A small contrastive audio-text model, trained from scratch.
Model: 2.91M parameters, log mel input, encoder arch tdnn, encoder activation leaky_relu, encoder depths [10], encoder widths [128], text encoder width 128, text encoder layers 7, text encoder norm rmsnorm, text encoder activation gelu.
Training: adamw at rate 0.0021, 9100 steps, batches of 256.
Data: trained on read English sentences (LibriTTS-R), 15625 training examples, 149.1 epochs.
Rows from block 2 of the audio encoder, named by matrix and row number. Each number is 50 + 10 x the weight over its row's rms, rounded and kept within 0 to 99. All counts start at 0. After the name is the row's rms in percent of the matrix's.
# conv: width-3 conv, dilation 2 (encoder.blocks.2.conv.weight, 128x128x3), inputs 96-127, a 3 kernel for each
conv.48 111:50 50 52 50 51 50 51 50 51 50 50 50 50 50 48 50 42 50 34 51 56 54 57 50 45 50 58 50 50 50 40 35 50 50 50 48 51 45 50 50 50 57 51 50 54 50 50 50 50 49 50 50 50 50 45 50 50 47 50 50 46 47 51 50 50 50 50 50 50 31 50 51 07 50 50 50 50 50 49 50 46 52 50 50 39 50 51 52 60 53 50 52 50 49 50 50
conv.49 100:51 90 53 51 58 50 50 50 50 51 54 50 42 50 50 50 50 50 50 48 50 50 50 50 50 48 50 50 50 51 28 50 50 52 43 48 49 50 51 50 50 50 50 50 50 50 48 50 50 50 50 50 50 51 50 50 50 50 54 50 51 50 50 50 50 50 50 50 51 50 50 51 50 50 50 51 50 50 50 51 50 50 50 50 50 50 49 50 50 51 50 50 50 51 50 55
conv.50 096:50 50 50 50 50 50 52 49 50 51 50 50 82 50 50 50 50 50 50 51 50 52 62 54 50 50 50 51 46 49 50 50 50 51 50 50 50 50 50 51 50 12 50 60 50 50 50 47 51 50 50 51 50 50 50 47 50 50 49 50 50 50 48 52 62 50 49 99 50 49 50 50 50 50 49 00 50 50 50 41 50 50 50 50 41 50 49 50 50 50 50 50 49 50 50 49
conv.51 107:53 49 50 49 50 50 31 52 50 22 50 47 50 44 50 49 50 50 50 50 50 46 51 49 51 62 50 51 50 50 50 50 49 50 50 33 45 50 49 41 51 50 50 96 50 50 50 50 28 50 51 49 50 50 50 55 50 51 51 50 50 50 47 00 51 48 50 50 50 50 50 50 41 50 49 50 50 50 50 50 50 50 50 50 49 47 50 50 51 50 50 50 32 50 50 50
conv.52 109:30 50 50 50 07 50 50 50 50 50 46 50 39 50 50 45 42 50 50 51 35 50 50 24 43 50 50 50 50 66 50 50 50 50 50 50 50 50 50 50 35 50 50 48 00 50 46 50 50 50 50 50 50 50 48 50 49 50 50 50 59 50 34 50 49 47 50 50 50 50 50 50 50 50 47 50 50 50 50 50 50 54 50 50 50 48 00 57 50 50 50 49 50 50 50 79
conv.53 097:50 51 50 50 50 30 50 50 50 50 50 50 82 36 50 51 67 48 49 47 50 50 50 77 50 50 49 50 50 49 50 50 52 50 54 50 82 50 50 50 50 49 49 50 50 47 49 45 50 46 50 50 50 50 50 50 48 48 50 50 50 50 15 50 51 50 50 50 50 52 50 49 50 50 50 50 50 39 51 50 52 48 49 50 50 50 48 50 31 50 51 50 50 50 50 16
conv.54 093:53 50 46 42 50 49 50 37 50 50 50 51 41 49 51 50 50 14 51 50 59 50 50 49 51 50 50 50 50 50 50 50 52 50 50 50 50 50 50 50 22 50 50 25 50 50 36 49 61 50 50 50 50 50 34 50 50 54 49 50 50 50 50 50 50 49 50 50 50 50 51 50 50 50 50 50 50 23 49 48 50 47 50 50 50 51 50 50 49 51 37 49 50 50 61 49
conv.55 106:51 50 50 36 56 50 50 50 50 50 50 50 49 50 56 51 50 50 50 43 60 50 48 51 50 48 50 50 50 50 49 57 50 50 49 50 50 50 78 50 50 50 60 34 44 50 49 48 99 50 50 49 50 50 50 50 50 50 50 50 50 51 50 50 51 50 51 48 51 51 50 49 45 49 50 50 54 50 50 50 51 50 53 50 51 50 50 50 50 52 50 50 51 50 52 50
conv.56 076:50 62 51 27 50 34 32 51 51 48 50 50 50 50 54 51 49 51 36 50 46 50 48 50 42 48 49 55 16 51 50 50 65 50 50 50 48 48 50 50 54 50 42 50 50 47 59 50 50 50 50 51 54 49 51 50 50 50 44 47 50 50 49 31 99 50 36 57 50 45 50 50 41 50 50 50 51 51 50 51 51 50 50 48 50 50 35 48 47 50 50 50 23 31 51 53
conv.57 086:50 50 49 50 50 53 50 38 50 49 50 50 48 49 48 50 50 50 49 49 50 50 50 50 55 50 51 50 56 50 49 49 47 53 50 50 50 50 50 50 50 49 50 50 51 51 05 50 48 50 50 80 50 50 50 50 00 44 49 50 50 51 50 50 50 51 50 51 51 50 50 51 43 50 53 53 50 50 50 91 55 50 49 17 50 51 50 50 23 48 50 50 50 52 50 50
conv.58 090:50 49 49 44 50 50 51 49 50 50 25 50 52 50 51 36 52 46 50 50 75 50 50 50 74 50 49 49 51 46 50 50 50 28 50 48 51 50 50 49 55 50 63 50 50 01 50 50 52 33 49 53 46 50 50 51 51 19 50 50 49 49 50 50 50 51 99 50 49 50 51 38 50 50 50 50 50 51 41 53 51 28 50 62 34 24 50 80 50 50 25 51 50 50 50 46
conv.59 087:50 49 50 46 50 50 51 50 50 50 57 79 79 50 51 28 49 49 50 52 50 50 00 51 47 73 51 50 50 44 91 50 50 49 50 50 45 50 50 52 50 50 51 50 49 50 64 50 52 50 50 50 48 50 50 50 51 56 51 47 25 51 50 31 52 55 51 50 34 55 45 52 50 50 53 39 13 51 53 50 50 50 50 51 51 50 54 51 49 50 53 79 49 50 44 50
conv.60 097:51 50 50 50 50 50 50 50 65 50 50 50 50 50 50 50 50 49 50 50 47 50 50 50 53 50 47 50 50 49 49 49 50 50 50 50 50 50 09 50 50 45 50 50 50 50 49 49 50 49 50 50 50 50 50 50 50 46 50 50 38 50 50 50 50 50 50 50 50 50 50 28 50 50 50 37 41 50 47 50 38 39 50 62 50 50 50 50 50 50 49 50 49 52 51 50
conv.61 099:53 50 50 49 50 30 52 51 65 50 49 50 50 50 47 74 50 50 50 44 48 50 53 54 50 50 65 50 50 50 50 50 48 49 49 50 50 48 50 50 50 68 50 51 55 50 20 50 49 50 50 50 50 49 50 46 50 50 50 51 50 50 50 50 52 50 50 50 50 50 50 47 50 50 51 64 51 50 50 51 50 50 49 50 50 50 50 49 50 72 50 49 50 50 50 50
conv.62 097:50 24 50 50 50 49 47 35 50 50 50 34 50 50 53 32 27 55 50 50 50 50 50 50 50 50 50 49 50 50 50 50 48 50 50 50 50 50 50 44 30 50 50 50 50 62 00 41 50 50 50 50 50 50 50 78 50 54 50 48 46 50 50 50 50 37 51 50 50 50 40 50 49 50 50 50 17 49 50 50 50 50 24 50 49 50 50 50 54 54 50 50 50 49 49 50
conv.63 091:50 45 50 75 50 50 50 50 73 49 42 50 56 64 50 50 50 58 52 50 50 44 50 53 66 49 50 50 50 49 58 53 50 51 50 50 50 52 50 50 70 56 50 50 99 51 68 50 50 51 50 50 50 50 49 50 50 50 50 55 53 50 50 50 50 50 52 50 50 99 50 50 50 50 50 51 50 55 50 49 50 51 51 50 50 50 50 51 50 50 50 51 50 80 50 50
conv.64 096:50 70 54 51 51 51 50 50 50 50 50 46 50 50 49 50 51 51 50 50 50 50 50 28 50 53 50 50 50 50 50 50 77 50 50 38 50 50 50 53 51 25 50 50 50 50 50 50 50 49 50 50 50 50 50 08 13 47 51 24 51 50 34 50 49 50 50 50 50 49 50 51 50 50 50 50 43 51 50 51 50 50 50 50 50 50 50 49 50 50 51 51 50 50 43 49
conv.65 093:52 50 49 51 40 49 50 51 50 50 50 50 50 83 51 46 47 49 49 00 50 50 49 53 46 50 50 50 50 51 51 50 50 48 50 50 50 50 50 47 50 50 50 23 50 50 50 50 50 49 77 50 73 50 50 49 49 50 49 50 50 49 46 51 00 50 51 34 51 51 43 50 50 50 48 52 34 49 52 49 47 27 50 50 50 50 50 51 51 83 59 48 49 50 43 48
conv.66 099:50 50 50 50 49 50 50 50 50 50 50 50 50 50 50 50 49 49 50 39 50 46 73 00 50 50 50 50 75 50 50 47 50 52 50 50 50 20 50 50 50 50 50 50 11 54 14 50 50 50 04 50 49 50 50 34 50 50 50 38 50 52 51 50 50 50 50 50 50 45 51 50 49 50 50 50 49 49 48 52 28 53 48 50 50 50 00 37 50 50 50 17 50 43 50 49
conv.67 116:50 50 02 50 50 49 50 50 50 50 65 50 49 50 46 50 50 49 49 50 50 50 50 50 51 51 50 50 50 50 50 50 50 49 50 50 04 50 54 50 50 50 50 50 89 49 50 50 49 50 50 00 50 50 37 50 50 41 49 48 50 50 50 49 50 50 49 50 87 50 50 48 50 50 49 50 50 50 50 50 24 47 50 50 50 50 50 44 50 50 50 50 50 50 50 49
conv.68 091:61 85 51 50 51 31 51 44 49 99 50 50 50 50 50 50 50 50 51 50 53 50 51 11 49 51 50 46 88 50 50 50 48 50 50 50 59 50 51 49 48 49 50 51 50 51 43 41 95 39 49 50 50 50 51 50 50 50 50 26 50 51 51 50 50 50 50 50 49 50 50 50 50 59 50 25 50 50 47 89 50 50 25 50 50 50 50 50 51 42 53 50 50 52 54 50
conv.69 096:62 50 45 49 50 50 50 75 50 49 50 56 50 34 50 50 51 48 43 50 50 50 50 46 50 57 49 50 50 50 50 21 50 51 50 50 50 19 50 07 64 50 50 50 50 23 50 51 60 50 50 50 50 50 34 50 56 47 50 56 48 10 49 50 52 51 50 50 50 50 55 50 50 50 50 50 50 47 50 50 50 50 50 50 43 50 51 50 50 43 50 50 63 49 64 49
conv.70 091:50 51 50 50 50 50 50 48 50 50 90 42 39 50 50 50 46 50 50 51 50 50 50 50 50 50 48 50 50 67 48 44 52 50 43 53 50 51 51 50 48 49 50 50 50 50 48 49 49 50 50 50 77 49 50 50 50 50 50 52 40 48 50 56 54 50 50 53 54 50 51 50 50 44 50 50 50 50 50 51 76 50 50 47 50 52 47 50 50 51 50 50 50 50 48 50
conv.71 095:51 50 52 18 48 50 50 49 50 50 50 50 50 45 50 50 50 98 50 50 50 50 50 36 31 50 50 50 50 48 50 49 51 50 50 50 50 23 48 51 49 50 51 50 48 61 49 50 50 50 50 50 50 08 53 65 50 50 50 50 48 49 49 49 50 49 50 24 44 29 50 51 50 50 51 36 49 50 50 50 50 50 46 46 41 50 50 50 50 29 50 50 49 50 50 56
conv.72 091:53 49 49 50 31 36 49 50 50 50 50 50 49 50 50 51 18 50 50 50 50 50 49 50 50 36 50 37 50 50 50 50 41 46 50 50 50 50 50 00 50 50 50 50 50 50 49 50 50 50 50 50 50 50 50 49 50 52 50 42 76 64 50 50 00 50 51 52 50 50 45 48 50 49 50 50 49 08 49 50 50 49 50 49 50 50 50 50 50 72 00 49 50 51 72 50
conv.73 095:51 50 50 47 54 51 49 51 90 53 50 50 77 50 56 24 50 50 66 50 51 50 50 53 50 50 50 50 52 48 51 50 50 50 49 50 50 50 50 50 50 50 50 51 50 49 55 60 52 48 25 50 49 50 38 50 50 50 50 28 52 52 49 50 49 44 50 50 49 50 52 63 46 50 83 00 50 51 50 50 50 50 55 50 13 50 52 50 50 50 50 50 50 49 50 50
conv.74 099:50 50 51 50 50 50 50 50 50 50 50 45 50 52 50 50 51 50 50 43 50 50 50 50 65 22 49 50 50 50 52 32 50 50 50 49 50 50 48 50 42 49 50 35 50 06 17 50 51 50 51 50 68 50 50 50 16 50 50 50 48 50 50 69 14 50 75 50 50 50 50 50 50 30 50 49 50 50 44 50 61 45 50 50 50 20 50 99 50 50 50 48 51 46 52 50
conv.75 094:58 51 52 51 50 49 50 50 51 50 50 57 50 50 50 56 50 45 50 50 54 50 30 51 50 41 50 56 47 50 50 50 63 66 50 24 50 51 50 49 00 00 53 07 44 50 49 00 50 50 50 50 49 50 31 50 50 52 50 50 50 49 50 50 50 49 59 49 50 50 05 48 51 50 52 50 50 50 48 50 51 53 50 50 50 50 49 50 48 50 34 46 35 51 50 50
conv.76 111:48 50 50 17 50 50 50 49 50 50 50 51 50 49 50 45 50 50 50 50 55 50 50 54 50 50 51 49 44 50 49 50 50 46 49 50 50 46 59 50 02 50 50 50 51 50 50 50 49 96 22 50 50 50 50 51 34 46 50 50 34 50 50 50 50 50 50 50 51 51 51 50 50 50 50 37 50 51 49 50 50 53 09 50 50 50 47 50 50 50 50 50 50 31 50 50
conv.77 092:49 50 50 50 50 57 51 45 50 50 49 50 50 49 50 49 44 51 46 23 50 50 51 48 54 49 50 50 50 51 50 50 41 78 44 48 50 50 50 50 36 49 50 44 50 51 37 51 40 79 50 50 50 50 50 50 50 48 50 50 50 45 50 52 51 49 50 50 50 55 51 50 50 44 49 51 49 57 50 48 50 49 26 50 50 50 25 51 51 50 50 49 50 49 36 50
conv.78 104:50 50 50 50 50 50 49 50 50 50 02 50 49 50 52 30 67 51 50 50 50 49 50 50 50 49 50 46 50 50 50 50 50 52 51 51 49 50 49 48 50 51 50 50 40 50 28 53 55 42 63 50 50 71 50 48 50 21 51 50 50 50 50 81 42 46 50 50 29 33 50 50 34 51 50 34 62 52 46 52 50 50 50 50 33 00 50 50 50 50 49 38 51 50 50 50
conv.79 098:50 55 50 21 51 46 48 49 50 50 45 50 50 50 50 25 56 50 51 50 50 49 50 49 50 50 50 55 50 51 49 50 50 47 51 50 50 30 50 50 50 49 48 50 50 50 50 50 50 32 51 50 50 50 50 46 50 50 50 50 49 51 50 49 50 50 50 50 50 26 97 50 50 50 50 31 50 48 50 50 50 48 49 29 51 50 50 49 50 50 51 50 50 07 50 50
conv.80 086:49 49 46 50 50 50 51 51 54 49 49 52 06 51 50 52 45 50 49 43 49 46 56 16 47 48 50 51 49 27 47 46 44 50 48 50 47 71 50 50 48 07 50 50 42 50 00 51 51 50 50 43 51 50 50 50 50 50 51 48 49 48 48 37 50 41 44 51 50 54 50 29 50 54 50 62 49 48 50 50 50 48 39 37 49 49 49 49 51 50 50 50 55 50 50 74
conv.81 098:50 51 49 49 50 50 50 50 46 50 50 50 50 75 36 50 16 50 50 50 40 50 57 50 49 50 50 50 50 50 50 48 50 30 56 50 48 50 50 50 50 51 50 49 51 46 51 53 57 50 51 50 50 48 50 50 56 50 51 50 50 50 50 69 50 50 50 49 50 50 50 50 50 50 51 61 50 48 50 67 50 50 50 50 50 50 51 50 50 49 49 50 51 50 18 50
conv.82 111:50 50 49 25 50 50 51 50 50 50 50 50 50 51 50 49 48 50 50 55 50 49 53 50 49 50 50 50 46 48 50 50 78 50 51 50 49 38 43 50 50 50 48 50 50 50 48 52 50 50 47 50 50 65 50 50 50 49 50 50 51 50 49 14 74 79 49 99 50 49 50 51 50 50 49 07 51 50 50 38 50 50 50 50 46 50 52 48 51 49 37 50 50 50 48 50
conv.83 110:52 50 50 38 50 50 50 50 50 00 50 99 51 50 50 50 50 51 50 50 16 50 50 50 75 43 49 50 48 49 50 50 50 50 36 50 51 50 50 50 50 50 50 50 50 47 50 50 50 50 56 50 50 50 50 50 52 50 53 52 17 50 51 50 50 50 50 50 48 60 50 05 50 49 41 50 53 51 50 50 50 45 50 49 50 50 50 50 50 50 46 50 51 50 52 51
conv.84 113:50 49 50 50 33 50 50 51 52 50 25 53 50 50 50 50 50 50 45 49 51 50 50 52 50 49 50 50 50 51 56 25 50 49 50 50 50 50 57 50 51 51 50 50 52 50 50 50 48 50 50 50 50 25 53 50 50 50 50 50 50 49 50 50 50 50 50 51 64 49 50 50 50 50 50 50 00 50 50 50 47 50 00 50 50 50 50 50 50 50 50 50 51 50 50 50
conv.85 093:49 79 50 51 50 32 52 65 51 64 49 49 34 86 49 50 49 43 52 50 50 50 67 49 73 50 49 50 50 51 54 51 52 50 55 50 29 50 50 85 00 51 50 50 45 51 51 50 60 29 50 50 50 49 52 52 52 50 50 50 50 50 49 54 49 50 50 51 50 46 50 50 50 68 50 36 49 50 49 50 50 50 50 51 50 50 42 37 50 50 50 50 50 50 50 50
conv.86 108:51 50 50 50 47 48 50 50 52 43 50 49 52 50 50 50 49 50 50 50 52 50 55 50 50 65 50 28 50 50 51 52 50 50 50 49 50 49 50 01 50 47 50 51 50 33 50 51 30 50 50 22 35 51 50 50 50 50 50 50 50 50 50 50 50 50 44 50 50 50 50 50 49 49 50 50 50 50 50 50 50 50 50 51 50 49 50 46 50 51 31 51 49 50 49 50
conv.87 093:49 31 50 51 50 33 50 39 50 62 50 52 50 50 96 50 51 50 51 50 50 51 50 40 50 45 50 50 50 49 50 50 49 50 51 50 53 50 51 50 51 50 50 45 36 48 48 45 50 50 51 50 50 51 40 50 22 48 50 43 54 50 52 50 49 12 50 49 50 49 48 50 49 50 44 50 50 50 50 52 50 61 50 50 50 50 50 49 50 50 50 38 33 50 51 39
conv.88 074:50 48 48 59 50 51 50 50 86 51 50 24 55 50 50 50 50 50 50 50 52 49 50 49 47 50 50 79 51 50 50 50 50 52 52 50 50 50 50 51 56 77 50 50 52 56 50 55 51 50 53 50 50 38 50 50 59 51 47 50 58 57 50 43 50 50 50 49 50 50 50 53 50 47 50 84 62 75 99 40 45 50 61 40 51 86 51 47 50 51 52 50 50 50 39 50
conv.89 102:50 49 51 50 50 73 50 50 50 50 50 50 48 50 50 50 50 50 50 50 44 50 51 50 45 50 50 50 51 51 35 50 50 52 17 54 50 43 49 50 38 50 50 50 50 53 00 50 50 51 50 50 50 51 50 50 50 50 50 49 51 09 50 50 50 50 50 51 50 50 50 50 49 49 50 50 50 50 50 49 50 57 49 22 50 47 47 50 50 50 51 28 50 50 39 88
conv.90 100:52 53 49 50 55 51 49 50 46 50 51 50 30 53 48 50 32 50 46 50 50 50 50 50 49 50 43 50 49 50 50 50 59 50 50 49 50 50 49 50 49 51 50 50 51 50 49 50 43 50 50 28 99 49 32 48 50 50 49 51 50 50 66 49 50 50 50 50 50 51 51 06 50 51 00 50 51 00 50 50 50 52 50 50 50 50 50 49 50 50 50 49 50 54 50 50
conv.91 096:50 50 49 50 00 51 49 50 51 50 46 51 50 01 51 50 50 50 50 50 50 50 64 50 60 65 49 50 50 51 99 50 50 52 52 42 55 50 51 50 53 51 50 50 81 50 49 49 20 50 51 49 50 52 50 50 50 52 52 50 50 50 49 50 51 54 50 50 57 50 50 52 50 50 50 19 50 51 50 50 24 44 51 60 50 50 50 48 50 50 55 50 51 50 49 50
conv.92 089:50 50 50 49 49 49 42 47 41 50 50 50 51 41 48 50 51 50 51 51 48 51 50 50 51 49 51 39 46 50 50 50 50 50 50 49 51 50 50 50 52 50 50 47 20 50 52 37 50 50 51 11 50 50 51 50 53 51 50 51 49 50 49 50 50 50 50 25 08 48 46 46 49 50 50 37 48 37 35 50 50 51 50 50 49 50 50 50 49 51 50 52 50 34 31 20
conv.93 091:99 65 01 50 50 56 50 49 42 50 50 52 49 50 46 50 50 51 50 50 38 74 50 50 50 40 50 50 50 45 49 50 47 51 50 50 51 50 51 50 50 56 50 50 53 51 51 50 50 50 50 51 50 50 50 50 55 47 46 50 49 51 68 50 49 50 69 06 25 50 50 26 48 50 49 50 50 50 48 50 49 50 50 51 50 50 50 50 50 38 21 55 50 51 50 51
conv.94 112:86 50 49 39 00 50 09 69 50 49 50 50 30 48 46 50 50 50 50 50 50 50 64 50 50 69 50 50 50 50 50 50 50 50 50 49 50 48 49 17 50 50 49 50 50 51 50 49 41 50 51 39 50 50 51 53 71 43 52 50 25 47 50 49 51 51 50 50 49 50 50 50 50 50 50 50 47 50 50 51 50 51 50 50 50 50 50 17 49 47 51 51 50 23 50 49
conv.95 083:50 50 50 50 43 50 50 50 38 51 50 50 50 50 50 50 04 50 49 50 50 48 50 50 44 56 48 50 50 54 50 48 49 50 50 50 10 50 50 50 50 50 50 50 50 48 42 50 51 51 50 50 50 50 50 50 50 49 50 50 50 50 50 53 50 50 49 50 50 66 50 49 39 50 53 99 01 42 50 50 45 55 05 50 52 44 50 50 50 50 49 49 51 49 10 50
conv.96 101:31 50 51 50 50 50 50 48 48 50 49 50 50 50 46 50 50 50 51 51 50 17 50 45 49 50 50 50 50 50 50 50 51 50 51 49 50 50 45 60 49 49 48 17 50 49 28 50 50 33 49 50 18 15 50 49 50 54 69 49 51 50 50 44 48 50 03 26 51 40 50 50 51 51 57 49 50 50 50 50 50 48 48 47 50 51 57 49 44 43 50 49 49 50 50 52
conv.97 098:50 50 51 50 50 47 50 50 50 49 35 50 50 50 50 50 66 00 49 48 50 50 50 50 50 50 51 50 51 64 50 00 50 50 50 50 50 33 50 50 50 50 50 49 50 50 50 45 66 49 64 50 50 51 50 13 50 50 50 49 50 50 34 50 37 50 50 50 50 50 56 50 50 50 50 50 55 15 50 50 50 49 50 50 50 50 44 50 44 50 50 50 50 51 51 50
conv.98 142:50 50 50 50 50 50 41 51 50 50 41 50 43 54 52 50 50 50 51 49 50 50 51 39 49 30 50 50 50 50 50 50 51 34 27 50 50 50 50 00 50 50 24 02 45 48 50 50 50 50 50 50 50 50 50 49 50 50 50 50 50 50 50 50 12 40 50 51 50 00 49 50 00 22 50 55 50 50 52 50 50 50 50 50 00 46 50 39 50 51 46 49 50 50 50 50
conv.99 088:47 48 42 52 51 50 50 52 50 46 50 50 61 50 50 52 50 50 48 50 49 49 50 50 41 50 50 50 50 50 50 48 50 50 53 70 50 54 50 50 50 51 50 50 50 48 50 51 50 49 50 50 47 50 50 51 55 50 50 49 56 53 50 50 50 69 57 50 49 50 43 48 50 50 50 63 51 50 50 50 50 49 35 53 50 49 50 56 01 50 50 54 50 54 50 51
conv.100 109:50 60 49 39 52 50 47 50 50 50 50 50 50 50 50 50 64 55 31 54 50 51 50 50 49 69 53 48 50 50 50 49 50 06 50 49 50 50 50 50 50 50 47 50 50 50 50 50 49 51 50 50 34 50 51 50 50 50 60 59 50 50 50 50 50 51 50 50 49 50 63 50 04 53 50 50 52 51 06 50 50 50 48 50 49 50 54 50 50 48 50 51 58 00 50 50
conv.101 093:57 50 47 50 50 50 50 50 52 50 50 49 49 50 50 51 50 50 49 47 50 51 50 50 49 54 50 87 51 50 50 49 48 50 50 51 36 14 53 47 50 50 50 50 57 50 49 50 50 54 50 52 50 50 50 48 50 50 37 48 50 50 50 51 50 57 50 54 54 52 49 48 51 50 52 50 50 50 74 50 45 50 50 50 50 50 50 45 50 78 50 50 50 80 50 49
conv.102 112:50 58 50 50 98 33 50 50 46 50 51 50 46 42 49 50 76 00 57 49 50 50 55 50 50 50 49 50 50 50 50 49 50 50 46 49 50 50 55 50 50 50 50 50 49 49 49 48 50 57 50 50 50 50 50 43 50 50 50 50 50 50 50 50 50 50 50 71 49 50 50 50 50 50 50 87 54 00 50 50 50 50 45 50 50 57 50 50 50 50 50 50 50 52 52 49
conv.103 091:50 50 50 44 50 52 52 50 50 27 50 51 51 52 50 50 50 54 50 50 42 50 50 50 48 50 49 50 09 59 40 50 50 50 21 49 47 50 51 50 49 51 49 50 50 50 50 50 50 50 50 50 50 51 50 27 50 52 51 50 39 50 69 50 50 49 50 50 50 43 54 50 47 50 50 50 50 56 50 50 46 49 49 49 50 60 50 50 60 50 50 49 50 50 50 59
conv.104 094:50 50 24 99 51 50 51 50 49 50 50 50 49 49 50 50 50 50 50 50 61 50 68 31 40 50 50 52 62 50 50 00 51 54 50 50 52 50 50 50 50 47 50 54 48 52 50 50 50 49 20 46 50 50 30 37 50 50 50 50 50 50 51 50 50 50 50 60 50 50 50 51 50 50 48 51 51 50 50 49 50 50 50 50 50 45 44 50 67 50 50 50 50 54 50 49
conv.105 096:50 51 48 50 49 49 50 51 51 49 50 50 50 50 50 50 43 50 50 47 49 50 50 57 50 50 50 50 50 50 51 50 50 64 45 00 50 51 20 50 51 50 53 50 50 52 41 49 50 47 49 50 70 50 49 50 50 53 49 51 50 46 49 51 50 70 50 48 50 50 50 00 50 46 08 50 43 50 50 45 50 50 50 52 50 49 38 52 50 54 79 50 49 50 43 50
conv.106 117:50 50 51 44 20 54 75 47 50 49 50 51 49 50 50 31 32 50 50 50 50 92 50 50 50 49 49 50 21 50 51 51 50 50 51 50 52 44 50 50 07 50 50 48 45 50 50 50 43 45 50 50 50 50 50 54 50 45 50 50 49 50 50 49 50 11 64 50 49 50 50 50 50 50 51 50 50 51 51 44 50 63 51 50 00 28 50 69 50 51 50 51 50 44 50 50
conv.107 110:50 50 50 50 42 50 50 50 50 50 50 50 50 51 50 50 49 50 50 58 50 50 50 49 41 72 50 50 50 50 50 50 50 50 50 50 00 50 55 50 50 49 50 50 50 31 50 50 50 50 50 50 50 49 50 49 50 50 50 50 50 50 51 50 51 50 00 71 55 50 50 50 49 50 50 50 50 50 50 50 50 30 51 50 50 50 50 16 50 50 49 48 50 50 41 50
conv.108 084:28 50 50 49 28 71 49 51 50 50 50 50 50 52 50 49 50 49 50 50 49 50 52 55 44 65 49 50 50 50 50 47 50 40 64 50 50 50 51 50 50 26 50 41 50 50 50 50 50 58 50 50 50 36 50 50 18 54 49 50 69 00 56 50 51 50 51 15 75 36 49 91 50 50 74 50 50 50 50 50 49 50 50 50 50 49 50 50 51 50 51 50 21 49 38 50
conv.109 107:17 50 50 50 50 50 50 50 51 47 65 50 49 50 50 50 50 50 50 50 50 50 50 50 50 49 50 54 50 48 50 52 59 49 50 50 14 50 50 50 49 50 50 50 50 22 49 50 50 50 50 00 50 50 39 50 49 50 49 36 50 50 51 38 50 50 50 50 50 50 50 50 48 50 49 50 51 50 50 50 50 31 50 50 50 49 26 49 50 52 39 50 35 50 50 50
conv.110 098:50 50 50 51 08 00 50 52 32 50 50 50 49 51 33 50 49 49 50 50 50 50 66 48 50 49 51 50 50 50 50 50 50 54 50 50 56 50 50 50 49 50 48 50 49 50 50 50 50 48 50 50 50 50 50 48 50 50 50 51 50 44 50 39 50 50 50 50 38 50 50 36 81 50 50 50 49 25 63 50 50 50 50 32 50 48 50 49 51 39 50 45 50 50 49 51
conv.111 097:50 50 50 50 50 47 50 51 51 50 49 18 50 52 49 50 50 51 50 50 50 51 50 15 51 50 50 50 31 49 50 50 81 49 50 41 31 50 50 50 50 51 51 50 50 50 50 50 50 50 50 50 50 49 51 50 50 50 50 49 50 49 50 50 49 50 04 50 72 50 50 50 50 50 50 50 50 50 51 50 50 50 50 50 50 50 50 50 50 50 51 36 50 50 50 51
conv.112 090:50 50 50 08 27 50 50 50 51 49 46 49 50 50 50 50 51 50 50 50 50 52 50 50 50 54 54 50 65 50 50 50 50 34 51 50 50 19 49 50 50 59 50 49 50 49 50 50 49 50 50 50 50 49 50 50 50 50 50 55 48 50 50 51 50 50 50 49 50 47 50 50 50 50 52 44 31 50 50 51 41 50 50 49 50 50 51 50 50 50 50 50 50 50 49 50
conv.113 090:50 50 50 42 48 52 50 50 51 50 50 50 51 50 50 51 50 51 52 50 50 50 48 50 56 50 57 27 50 49 49 50 51 35 51 52 79 50 50 37 51 50 50 50 49 32 53 50 50 50 37 50 50 50 50 50 48 50 65 57 60 50 50 50 50 50 87 50 50 52 50 53 50 34 50 47 50 51 50 50 50 65 50 52 47 50 50 50 52 50 50 50 50 50 50 51
conv.114 106:51 51 49 50 50 50 50 49 50 49 49 50 33 50 50 50 51 50 50 51 50 50 50 50 50 50 50 42 50 50 51 50 50 05 50 50 50 50 50 50 49 76 57 50 50 48 50 50 49 49 51 38 50 50 04 50 50 51 54 50 49 57 51 50 28 50 76 50 50 75 49 46 50 50 23 50 50 50 51 50 50 50 50 50 49 50 50 50 49 50 42 51 51 50 50 50
conv.115 088:50 54 50 50 50 50 50 45 50 50 50 55 50 50 50 50 50 50 50 50 18 49 50 76 50 50 50 50 48 50 37 45 50 45 49 50 39 50 51 50 50 50 50 55 50 41 50 49 46 50 50 50 50 50 50 49 47 50 50 50 50 51 50 42 50 50 50 50 50 50 50 50 49 50 50 50 50 50 50 50 43 37 50 52 50 50 50 50 46 50 48 50 50 50 50 47
conv.116 085:50 50 50 46 64 41 30 50 50 82 50 49 50 50 50 50 50 50 50 50 51 50 50 50 50 49 50 50 50 50 51 50 50 47 50 50 50 51 53 50 51 50 50 51 40 50 50 48 50 50 50 50 00 50 49 50 50 49 50 42 50 56 48 51 50 50 50 51 49 47 50 50 49 49 51 50 50 50 50 78 46 50 50 51 52 50 50 50 52 50 50 47 51 52 52 50
conv.117 089:52 51 50 50 27 27 51 50 50 62 50 51 50 52 51 51 48 50 47 49 51 50 50 51 50 50 48 50 50 50 54 50 50 97 50 46 50 75 46 50 38 50 50 48 50 50 48 36 51 50 50 49 50 50 50 50 50 50 50 50 49 53 50 51 50 49 50 50 50 50 50 61 61 50 50 35 50 51 48 49 50 43 41 50 49 49 49 51 50 54 37 50 50 51 54 58
conv.118 106:24 50 51 44 52 50 50 50 50 44 51 51 50 50 50 38 51 50 50 50 50 53 50 29 54 48 50 69 03 50 50 50 52 50 13 50 50 49 51 50 50 50 50 50 51 41 50 50 47 50 51 50 50 50 46 50 50 50 50 49 33 50 51 50 50 50 50 50 51 50 49 50 36 49 46 50 51 50 50 35 49 50 50 50 28 50 50 50 50 50 12 51 49 21 51 50